From a checkpoint of a small audio captioner.
Model: log mel input, encoder arch shufflenet_v2, decoder norm layernorm, decoder activation gelu.
Training: adamw at rate 0.00081, 2800 steps, batches of 64.
Data: trained on single notes of musical instruments (NSynth), 184686 training examples, 1.0 epochs.
Rows from block 9 of the audio encoder, named by matrix and row number. Each number is 200 + 20 x the weight over its row's rms, rounded and kept within 0 to 999. All counts start at 0. After the name is the row's rms in percent of the matrix's.
# dw: depthwise 5x5 conv (encoder.blocks.9.dw.weight, 192x1x5x5), a 5x5 kernel
dw.0,100,200,177,184,166,201,183,191,174,210,195,162,193,182,218,198,207,181,210,196,185,231,245,213,227,203
dw.1,100,207,220,192,187,196,210,226,236,228,180,188,194,199,189,198,223,226,180,165,154,222,196,201,187,198
dw.2,095,188,197,174,195,197,201,231,201,210,209,206,200,160,183,176,228,238,202,210,209,202,240,236,203,212
dw.3,100,226,208,202,211,230,195,188,202,198,193,202,213,231,204,190,182,220,212,201,206,168,162,179,173,153
dw.4,103,206,166,194,157,203,197,174,189,194,232,216,200,223,184,203,175,176,210,211,219,224,220,229,191,182
dw.5,093,198,220,218,208,212,171,176,172,195,214,211,191,229,212,214,208,189,181,194,182,223,247,238,188,193
dw.6,098,191,185,215,208,210,217,210,241,219,226,210,191,206,226,200,239,218,248,216,205,192,204,219,215,214
dw.7,109,214,189,193,214,201,205,187,206,202,189,181,184,190,211,222,198,196,223,196,174,237,242,236,215,157
dw.8,097,184,177,168,182,189,180,184,197,185,209,205,195,205,202,222,195,190,180,193,172,170,161,165,187,232
dw.9,103,208,184,215,181,202,184,213,186,207,184,228,211,189,208,195,236,250,221,214,184,184,190,168,168,198
dw.10,106,160,198,165,181,201,192,163,172,203,204,162,181,181,195,211,178,210,187,216,208,199,174,185,216,197
dw.11,089,205,253,250,204,222,188,215,187,202,203,176,186,198,195,193,195,225,227,220,184,210,202,185,212,184
dw.12,109,204,222,232,201,228,215,203,205,204,206,182,177,204,200,208,177,201,228,215,216,174,177,161,165,172
dw.13,106,177,178,199,217,210,218,229,236,209,201,208,181,209,216,177,207,213,224,214,193,198,191,160,166,171
dw.14,099,211,214,209,218,225,186,210,232,221,208,192,172,185,208,188,234,209,185,212,203,158,181,180,170,178
dw.15,103,216,224,228,216,195,224,192,191,207,228,210,202,184,183,203,225,191,207,216,224,231,210,235,231,233
dw.16,091,226,202,224,213,206,186,201,170,197,194,224,187,182,173,191,240,216,233,215,219,167,177,204,190,186
dw.17,106,217,186,187,180,171,239,222,184,179,218,210,175,164,174,213,200,182,194,211,196,164,190,191,214,210
dw.18,093,241,238,231,216,209,177,196,205,203,221,209,185,178,193,198,196,221,227,214,211,202,192,173,173,175
dw.19,098,236,199,192,226,211,223,198,210,204,212,169,176,158,208,204,214,182,171,178,183,212,205,204,163,204
dw.20,091,239,198,187,189,200,238,216,185,179,202,244,209,241,219,202,208,199,216,192,199,200,214,175,186,182
dw.21,096,216,191,164,155,171,183,170,163,214,183,189,190,209,209,199,194,190,219,212,212,207,214,233,200,200
dw.22,097,177,179,200,187,197,199,208,243,208,183,227,213,231,173,184,209,176,180,200,169,183,222,223,204,185
dw.23,100,229,215,240,213,189,235,237,220,180,176,200,199,198,195,185,221,201,197,193,167,201,223,221,207,189
dw.24,111,203,193,208,200,233,196,171,213,209,216,183,173,186,193,221,210,165,168,200,188,235,230,229,189,190
dw.25,092,166,188,214,196,176,188,205,228,215,213,167,172,203,234,205,168,208,202,188,223,196,217,171,193,222
dw.26,106,240,231,203,178,178,208,210,170,185,183,186,220,189,224,199,221,211,219,211,183,192,230,217,196,167
dw.27,102,190,175,220,217,186,204,219,227,199,196,207,196,192,168,172,228,191,194,179,214,240,227,226,223,214
dw.28,102,181,205,182,202,214,199,220,205,187,186,191,195,166,177,199,163,179,168,197,208,157,182,179,212,229
dw.29,110,203,219,191,220,179,217,201,195,188,214,215,228,187,214,224,232,213,203,219,190,169,167,162,171,211
dw.30,102,202,179,167,183,165,186,191,209,186,192,188,187,205,199,175,232,237,229,224,217,222,209,182,219,204
dw.31,103,205,238,217,211,176,214,207,228,221,183,221,190,209,176,216,205,189,164,168,194,237,216,202,195,214
dw.32,109,213,198,184,194,185,211,208,206,222,192,186,206,205,232,225,199,207,209,214,183,249,246,231,215,182
dw.33,102,180,170,198,173,209,225,202,206,202,234,184,163,204,189,193,231,205,186,187,185,191,200,230,227,231
dw.34,098,187,172,188,200,211,179,179,172,165,171,214,209,196,215,231,185,230,214,210,226,223,228,201,209,193
dw.35,098,189,160,182,169,187,178,183,179,200,192,165,194,178,177,174,209,196,183,215,210,167,209,197,183,222
dw.36,094,209,216,228,215,228,181,198,184,174,154,161,177,184,186,179,202,214,208,215,219,209,186,216,194,212
dw.37,089,209,214,202,225,191,192,199,169,190,191,230,189,184,222,195,233,253,229,219,191,223,202,200,210,186
dw.38,111,165,163,200,176,148,196,197,181,199,188,194,167,196,179,222,228,205,199,201,213,207,190,197,181,203
dw.39,093,189,198,186,226,224,205,194,172,203,210,161,171,161,199,208,228,197,183,170,182,225,197,216,182,205
dw.40,104,154,175,182,185,205,176,181,185,237,190,220,204,213,231,204,207,180,211,206,197,189,170,173,212,203
dw.41,096,175,186,196,200,178,202,233,231,231,198,219,232,205,241,213,190,205,218,205,212,164,199,196,185,187
dw.42,094,160,158,187,198,205,171,208,183,198,213,187,172,168,199,217,174,182,196,164,208,204,216,202,197,194
dw.43,096,180,219,216,223,215,167,192,216,226,193,161,198,192,222,219,170,223,204,203,225,232,180,203,187,203
dw.44,103,175,179,168,175,180,211,227,240,208,206,195,194,228,215,218,190,227,206,196,221,231,218,201,202,219
dw.45,102,175,168,166,195,230,179,166,190,206,215,224,195,225,200,198,216,200,191,182,169,219,184,191,173,202
dw.46,099,217,174,200,186,172,191,182,213,188,176,180,171,192,168,156,224,228,218,201,185,193,208,207,180,191
dw.47,103,206,179,170,181,191,219,216,193,234,214,177,181,179,215,202,185,197,193,208,200,206,225,237,234,233
dw.48,096,232,192,213,178,206,207,232,222,205,208,213,193,239,224,210,181,181,182,169,210,180,164,195,197,217
dw.49,097,213,207,185,216,221,208,186,189,179,184,203,173,168,196,210,152,181,195,187,223,180,173,176,172,200
dw.50,098,193,180,187,194,208,228,224,199,191,217,175,201,177,199,235,193,213,228,211,197,235,245,216,224,203
dw.51,097,190,176,201,212,214,202,217,192,191,216,205,194,152,152,177,240,195,193,220,207,221,210,192,216,214
dw.52,103,167,176,179,186,217,190,209,220,195,198,158,187,185,211,203,164,169,204,186,226,177,211,225,199,208
dw.53,101,171,166,176,206,220,174,175,177,196,203,192,192,198,209,228,174,187,181,200,189,169,177,201,188,166
dw.54,095,230,229,225,223,195,200,211,242,225,183,188,189,215,225,204,175,199,165,180,193,185,203,186,218,212
dw.55,099,171,177,204,223,199,156,145,183,196,190,189,172,191,202,225,204,191,199,207,216,219,189,192,192,213
dw.56,103,204,188,161,153,151,200,197,190,184,174,188,226,230,212,201,212,198,190,190,205,187,206,195,193,189
dw.57,103,245,200,170,165,202,233,185,179,186,222,223,188,192,191,219,218,208,177,193,219,223,202,199,202,217
dw.58,092,229,234,221,209,204,216,213,195,211,199,202,200,153,179,221,189,191,174,196,198,218,223,217,222,236
dw.59,099,226,234,228,212,200,248,199,182,198,186,226,182,196,223,192,217,193,191,192,214,176,186,166,193,214
dw.60,108,186,178,196,216,185,203,193,182,186,206,171,187,164,194,220,223,200,182,169,201,234,238,208,187,172
dw.61,096,240,205,200,172,183,224,214,196,192,206,169,171,196,191,201,177,166,168,183,205,236,214,206,197,194
dw.62,101,208,227,224,192,172,196,228,214,179,194,180,193,226,211,181,181,225,231,226,207,163,205,211,220,189
dw.63,096,181,199,202,220,212,172,182,229,188,203,199,193,212,224,191,218,231,242,236,230,194,182,205,210,179
dw.64,099,231,248,215,208,205,206,234,203,231,207,182,186,215,201,185,180,163,200,219,190,187,193,177,184,193
dw.65,098,198,195,178,181,201,183,201,220,214,244,178,191,202,181,210,188,192,180,224,232,167,172,176,214,221
dw.66,099,205,180,195,158,183,204,205,204,176,167,215,191,182,163,164,214,190,213,171,183,229,202,201,203,206
dw.67,097,212,210,162,165,176,185,159,159,197,182,214,196,200,192,197,172,197,195,191,176,219,215,206,190,203
dw.68,106,192,187,177,181,170,210,195,205,185,202,199,196,198,194,222,248,241,232,207,212,216,221,210,220,176
dw.69,092,195,223,226,201,180,198,226,220,239,202,187,189,194,182,218,183,201,242,231,221,227,210,213,207,216
dw.70,106,206,194,183,210,232,195,170,168,200,235,198,190,193,178,232,183,174,171,183,229,189,204,211,181,200
dw.71,095,212,210,220,202,206,215,192,184,198,169,198,187,181,150,164,241,230,194,212,190,193,205,179,198,213
dw.72,111,154,160,178,193,194,190,181,188,187,193,204,197,178,211,205,231,223,203,179,182,229,183,176,180,192
dw.73,105,194,208,207,197,230,217,191,221,223,244,187,197,196,179,206,207,218,188,214,203,188,200,163,158,167
dw.74,093,235,231,195,176,207,217,208,207,237,217,174,190,191,189,171,178,166,180,177,196,207,217,201,179,205
dw.75,101,212,218,225,208,192,187,220,225,199,195,200,165,167,165,198,213,232,237,205,209,182,188,172,200,190
dw.76,100,193,188,193,203,176,247,237,234,179,208,192,212,221,180,199,216,226,205,211,198,164,180,194,215,203
dw.77,107,207,175,167,180,170,191,224,193,196,204,203,185,214,192,191,210,236,231,193,197,218,233,225,218,226
dw.78,095,197,236,220,209,198,197,220,213,191,222,170,191,189,189,217,155,173,177,220,227,213,182,179,212,203
dw.79,100,217,182,211,182,179,219,217,168,189,187,204,215,172,173,184,210,210,203,180,168,210,170,164,192,177
dw.80,096,205,214,190,205,210,194,171,190,161,184,180,205,167,153,171,219,220,185,185,202,220,214,192,182,189
dw.81,085,199,205,187,183,194,209,231,232,219,199,217,223,198,223,236,216,183,180,169,195,199,175,161,181,197
dw.82,107,168,174,227,232,208,206,236,224,222,163,213,200,217,203,179,210,183,221,194,212,200,180,184,209,203
dw.83,091,189,226,231,213,196,163,188,177,179,181,227,210,218,203,197,231,179,212,187,173,222,215,191,171,200
dw.84,107,184,201,189,205,214,169,187,183,184,205,212,173,188,195,225,168,182,173,199,195,169,166,177,226,224
dw.85,095,208,188,208,198,176,202,218,213,173,173,192,224,228,186,187,196,212,204,169,178,157,198,170,171,185
dw.86,096,204,206,203,186,208,220,217,184,187,213,176,164,154,173,208,185,189,203,185,236,202,190,178,183,229
dw.87,100,186,173,166,183,178,208,197,216,177,182,187,188,185,171,174,213,220,212,204,221,221,229,198,211,236
dw.88,105,236,208,194,197,212,177,199,184,215,184,191,194,194,189,181,209,226,234,223,222,202,233,236,233,208
dw.89,110,220,236,213,254,227,214,187,216,228,204,213,217,186,212,181,200,216,217,209,196,231,208,205,188,193
dw.90,101,192,210,187,184,201,190,173,172,151,186,204,200,208,212,204,190,206,221,215,229,194,167,173,184,167
dw.91,100,190,193,216,218,231,234,246,208,200,221,202,187,192,197,191,178,215,231,227,206,206,222,210,194,234
dw.92,103,218,185,191,229,205,240,215,237,230,187,175,190,204,175,194,197,219,220,217,207,195,224,214,198,231
dw.93,095,179,157,180,179,187,213,161,180,176,185,196,211,218,206,229,202,191,205,205,237,193,202,224,204,217
dw.94,098,209,191,196,203,230,181,186,198,201,228,145,153,176,207,218,178,191,214,208,215,196,187,190,210,194
dw.95,099,213,194,190,195,213,207,189,169,191,194,200,196,226,243,218,208,167,194,170,164,175,211,227,223,194
dw.96,098,189,214,233,196,182,235,198,221,225,192,239,212,198,224,213,218,193,199,217,235,214,219,182,175,201
dw.97,102,191,185,220,227,224,195,173,199,187,195,224,194,182,195,197,241,224,198,224,209,234,229,233,193,207
dw.98,100,182,173,155,189,173,185,179,186,188,195,216,239,229,212,176,218,196,206,212,187,199,177,187,195,217
dw.99,097,201,193,198,212,230,214,225,211,194,201,201,182,168,184,228,175,150,193,179,187,170,197,214,221,215
dw.100,102,195,218,200,210,213,149,167,168,178,192,213,229,205,193,216,203,186,208,195,228,219,222,210,202,228
dw.101,093,211,196,185,194,230,204,202,191,187,226,226,246,203,169,219,238,230,191,177,212,197,191,211,199,215
dw.102,098,222,191,200,212,197,231,233,207,212,192,208,216,217,216,222,202,209,173,172,211,158,173,181,193,168
dw.103,100,205,213,228,216,196,227,226,187,184,183,214,245,236,203,202,181,188,206,164,186,219,219,196,196,183
dw.104,105,217,184,199,186,174,199,198,217,196,215,224,246,244,233,206,174,190,210,215,176,218,192,199,210,188
dw.105,109,203,207,204,239,235,164,176,187,195,223,187,181,202,215,214,210,206,219,174,170,209,218,221,226,206
dw.106,102,205,188,202,174,211,178,193,215,207,208,202,167,154,168,204,191,150,183,179,198,200,203,182,183,202
dw.107,108,202,199,187,225,182,164,197,210,217,196,223,208,218,217,181,162,157,186,229,222,196,175,195,210,212
dw.108,097,174,191,181,220,185,190,186,227,185,202,190,207,234,234,169,162,166,217,200,201,221,213,209,197,195
dw.109,095,153,178,192,193,209,207,215,220,195,230,175,190,225,208,194,216,217,228,236,227,187,189,215,189,214
dw.110,096,203,219,211,213,214,209,169,173,206,204,166,167,163,192,190,176,209,190,206,201,178,194,172,190,164
dw.111,103,197,195,185,176,210,211,213,201,194,214,154,169,181,185,204,173,192,207,192,181,151,181,173,204,199
dw.112,100,221,224,220,205,203,193,220,179,202,211,188,182,182,177,209,147,163,178,179,191,195,176,185,191,196
dw.113,105,202,178,210,223,219,175,195,179,231,227,187,209,214,205,180,195,180,195,182,165,194,162,170,178,205
dw.114,097,200,235,235,199,206,168,175,183,211,214,218,173,193,178,201,215,232,227,214,218,206,213,212,219,178
dw.115,096,196,194,181,177,198,228,225,213,204,198,188,169,168,184,174,204,194,196,195,194,223,228,243,229,218
dw.116,099,221,214,224,205,211,179,207,205,229,195,193,180,198,166,177,190,152,166,173,218,193,185,189,193,188
dw.117,093,217,239,226,229,202,219,205,210,207,166,205,211,195,190,177,204,232,240,214,195,212,223,208,218,187
dw.118,097,164,192,190,197,221,166,177,219,192,211,183,190,202,219,208,208,229,221,220,223,218,220,233,212,229
dw.119,096,174,178,225,198,185,240,198,224,198,180,192,200,182,210,178,204,231,193,216,216,192,177,161,191,172
dw.120,101,181,198,170,188,180,218,182,185,191,163,218,204,223,241,231,209,211,193,183,220,202,198,214,220,228
dw.121,099,183,191,189,212,212,147,198,220,243,216,175,224,204,232,209,190,202,207,212,183,206,214,210,177,215
dw.122,096,230,208,194,198,187,239,252,214,204,235,208,189,196,203,185,220,207,206,167,215,218,200,195,177,197
dw.123,103,175,213,192,184,220,186,193,192,200,207,155,209,198,204,191,153,175,164,204,201,197,215,209,238,209
dw.124,092,173,177,207,207,185,210,185,177,173,195,210,209,217,220,204,229,212,227,207,227,174,167,160,192,206
dw.125,107,218,226,191,216,190,225,203,227,180,180,227,231,240,195,217,210,221,231,208,204,171,190,213,204,191
dw.126,113,184,150,156,177,204,207,201,206,199,178,217,211,198,207,198,185,213,209,176,215,172,179,170,182,193
dw.127,117,221,178,188,201,203,228,193,206,216,202,196,210,217,218,223,180,179,193,185,205,214,226,225,247,241
dw.128,101,200,195,163,197,211,206,161,151,177,206,203,165,169,196,219,204,215,213,215,211,219,205,184,201,206
dw.129,107,192,173,176,195,179,211,199,203,207,227,212,207,220,172,185,201,232,232,223,219,208,216,232,223,229
dw.130,104,212,205,233,209,222,204,171,186,208,176,210,175,192,165,217,221,224,200,179,208,237,211,207,173,180
dw.131,102,218,202,199,207,182,235,234,209,188,180,226,202,202,166,185,181,196,180,190,205,240,234,206,192,220
dw.132,106,203,222,202,213,196,219,224,219,209,203,189,205,197,220,210,220,199,219,211,191,162,159,167,166,169
dw.133,103,242,236,224,182,199,223,190,197,190,196,216,213,182,221,197,166,174,172,193,168,213,214,204,198,191
dw.134,091,197,194,186,205,179,191,207,186,212,205,228,220,184,209,216,186,159,150,167,214,180,172,186,203,202
dw.135,099,210,199,209,192,176,225,231,212,170,176,211,239,232,197,173,237,213,208,212,188,174,198,207,197,197
dw.136,106,170,165,194,200,218,215,190,215,216,208,247,227,236,201,204,223,191,216,172,209,211,199,212,181,203
dw.137,095,201,226,237,234,247,187,176,187,217,212,222,222,215,208,216,200,201,198,206,193,217,201,202,235,189
dw.138,111,236,210,214,188,185,250,228,228,230,190,225,224,194,200,180,185,205,198,222,198,214,190,190,183,197
dw.139,098,220,221,178,186,200,227,205,205,192,178,223,229,186,200,200,199,186,215,236,237,164,193,226,215,213
dw.140,103,158,173,176,200,193,201,163,180,176,214,221,224,183,198,214,221,219,187,184,206,199,190,168,180,209
dw.141,109,199,220,237,193,217,200,220,195,214,191,192,184,222,199,207,238,247,239,226,184,200,195,191,198,196
dw.142,098,190,196,215,221,206,166,179,174,192,219,168,198,168,185,198,175,183,216,209,181,209,229,220,224,224
dw.143,092,195,225,230,197,200,173,164,185,213,216,192,193,217,194,236,198,178,178,204,231,207,185,165,188,178
dw.144,092,195,180,173,180,201,208,224,198,172,174,205,161,168,171,166,222,186,230,209,194,207,204,196,195,207
dw.145,101,173,196,179,194,203,218,229,223,204,201,200,244,234,239,220,197,234,206,204,187,204,221,193,207,192
dw.146,105,188,206,167,184,202,181,181,197,191,208,171,201,184,209,211,152,162,174,205,207,202,219,219,176,176
dw.147,100,232,209,188,216,195,210,209,178,164,169,229,201,203,221,231,231,209,189,224,226,220,198,184,201,219
dw.148,094,208,175,199,203,210,199,187,164,205,181,149,175,176,189,211,183,232,207,227,221,213,213,215,217,201
dw.149,095,204,206,206,191,180,167,166,169,189,205,187,207,216,191,207,201,224,237,218,204,218,240,230,219,197
dw.150,111,182,190,173,191,167,219,221,208,212,186,197,209,213,207,191,217,215,203,192,200,213,233,232,248,229
dw.151,101,182,190,203,188,220,209,189,174,179,206,207,201,223,215,202,194,183,185,221,213,220,180,163,159,157
dw.152,103,180,162,159,175,185,201,187,211,210,231,207,189,163,185,218,179,194,191,176,201,218,188,185,185,191
dw.153,106,210,204,170,185,199,231,247,233,200,198,190,202,229,225,201,197,210,217,215,183,169,182,180,189,217
dw.154,101,188,229,221,203,181,172,202,207,201,204,178,165,175,206,227,156,182,187,196,219,201,203,225,224,211
dw.155,109,190,211,186,200,190,202,186,214,224,225,201,190,218,204,224,195,223,212,204,223,168,171,159,166,168
dw.156,097,162,177,184,180,203,235,232,212,188,190,207,215,183,192,212,208,203,201,209,235,234,198,212,170,184
dw.157,085,232,198,169,200,174,165,159,200,190,192,210,231,223,223,221,210,220,192,205,195,226,201,186,195,213
dw.158,104,215,221,211,207,184,225,241,214,217,190,206,224,229,191,201,208,228,192,207,208,232,234,217,218,173
dw.159,096,189,221,203,241,248,173,182,180,169,193,198,209,201,177,187,199,175,186,185,219,200,210,209,217,216
dw.160,108,257,232,197,196,174,201,202,215,185,183,183,226,229,209,197,180,190,198,208,213,197,194,195,167,176
dw.161,095,201,229,224,216,178,201,185,173,170,147,171,179,198,196,195,198,185,182,204,210,210,197,219,211,227
dw.162,098,185,182,207,191,179,241,215,216,189,200,213,203,181,205,216,187,188,181,184,195,204,170,176,142,193
dw.163,095,199,209,200,200,168,232,208,198,166,210,224,187,183,196,180,221,216,220,200,183,236,195,234,211,166
dw.164,098,210,234,232,202,190,218,226,200,227,206,168,169,193,168,181,212,200,188,202,200,171,219,182,205,225
dw.165,100,196,219,183,185,209,192,220,187,157,169,189,224,227,207,153,224,204,197,207,181,201,216,217,184,192
dw.166,103,177,152,173,181,178,199,196,207,210,212,156,198,178,221,216,177,185,191,177,204,180,202,191,216,204
dw.167,100,156,156,185,170,179,204,204,235,215,203,212,191,217,200,203,223,183,204,193,190,226,202,203,223,217
dw.168,105,218,211,231,218,213,207,212,222,187,203,179,184,218,206,219,161,168,193,194,198,159,176,180,181,189
dw.169,098,218,190,195,203,198,217,216,207,195,214,208,211,186,183,164,215,246,210,223,221,192,176,185,172,159
dw.170,096,199,205,213,220,212,207,213,171,177,169,192,185,205,197,205,177,191,183,202,224,213,209,231,249,236
dw.171,091,216,198,215,187,204,205,201,212,237,232,155,166,211,201,194,170,207,207,228,224,185,202,207,218,223
dw.172,102,216,208,195,197,183,235,224,227,216,194,209,208,191,177,193,211,179,190,198,179,175,219,236,235,234
dw.173,102,189,206,201,244,242,194,186,196,165,168,185,181,210,223,221,204,179,174,182,207,188,199,211,185,200
dw.174,095,223,200,192,202,208,218,223,242,200,207,167,198,183,191,200,161,178,189,230,206,240,212,190,203,183
dw.175,097,172,172,198,190,217,193,201,214,231,231,169,182,172,187,233,172,190,173,204,188,208,208,195,216,216
dw.176,088,201,205,204,211,205,176,175,188,190,147,225,216,238,201,216,190,189,186,196,183,206,183,179,169,178
dw.177,093,183,199,198,187,202,208,226,213,223,226,225,206,200,198,169,224,229,216,225,222,163,192,185,165,206
dw.178,118,150,158,164,189,177,213,226,191,220,189,180,208,206,192,217,187,217,188,203,219,196,220,203,204,209
dw.179,102,206,219,209,203,169,230,224,221,215,184,217,223,201,192,175,228,246,215,233,193,202,196,216,210,195
dw.180,105,171,206,217,212,191,163,173,205,177,180,211,211,235,223,195,204,215,187,221,225,162,176,209,200,203
dw.181,095,203,219,236,227,216,211,199,190,196,225,229,179,183,183,180,232,215,214,216,202,197,225,225,234,198
dw.182,106,240,236,200,203,174,213,212,218,198,181,244,226,214,221,175,222,189,183,194,197,218,214,205,199,202
dw.183,086,180,157,179,166,186,169,160,206,202,184,187,206,208,220,219,165,191,197,196,203,196,195,218,182,206
dw.184,102,223,222,193,207,186,218,222,183,185,202,255,216,199,210,195,244,216,196,190,172,217,222,200,193,205
dw.185,092,210,186,205,185,214,192,159,175,203,205,169,170,218,232,213,201,161,203,222,236,209,201,193,196,196
dw.186,098,240,218,189,203,203,207,167,193,172,188,193,200,166,171,196,228,224,209,206,184,230,225,216,214,191
dw.187,100,219,204,181,206,190,194,177,171,196,225,189,160,173,181,226,195,208,172,176,205,227,184,204,167,197
dw.188,096,244,234,228,224,199,209,188,193,213,230,197,215,197,202,174,185,209,181,203,208,193,164,172,217,213
dw.189,088,192,193,187,202,212,197,201,211,192,214,259,238,230,241,203,178,219,202,207,186,192,213,205,196,213
dw.190,094,217,232,245,196,229,228,198,167,197,187,209,177,182,209,219,195,170,200,183,190,199,228,197,208,217
dw.191,098,170,206,207,204,168,183,184,207,172,164,207,236,231,221,214,208,221,179,212,185,189,231,199,197,199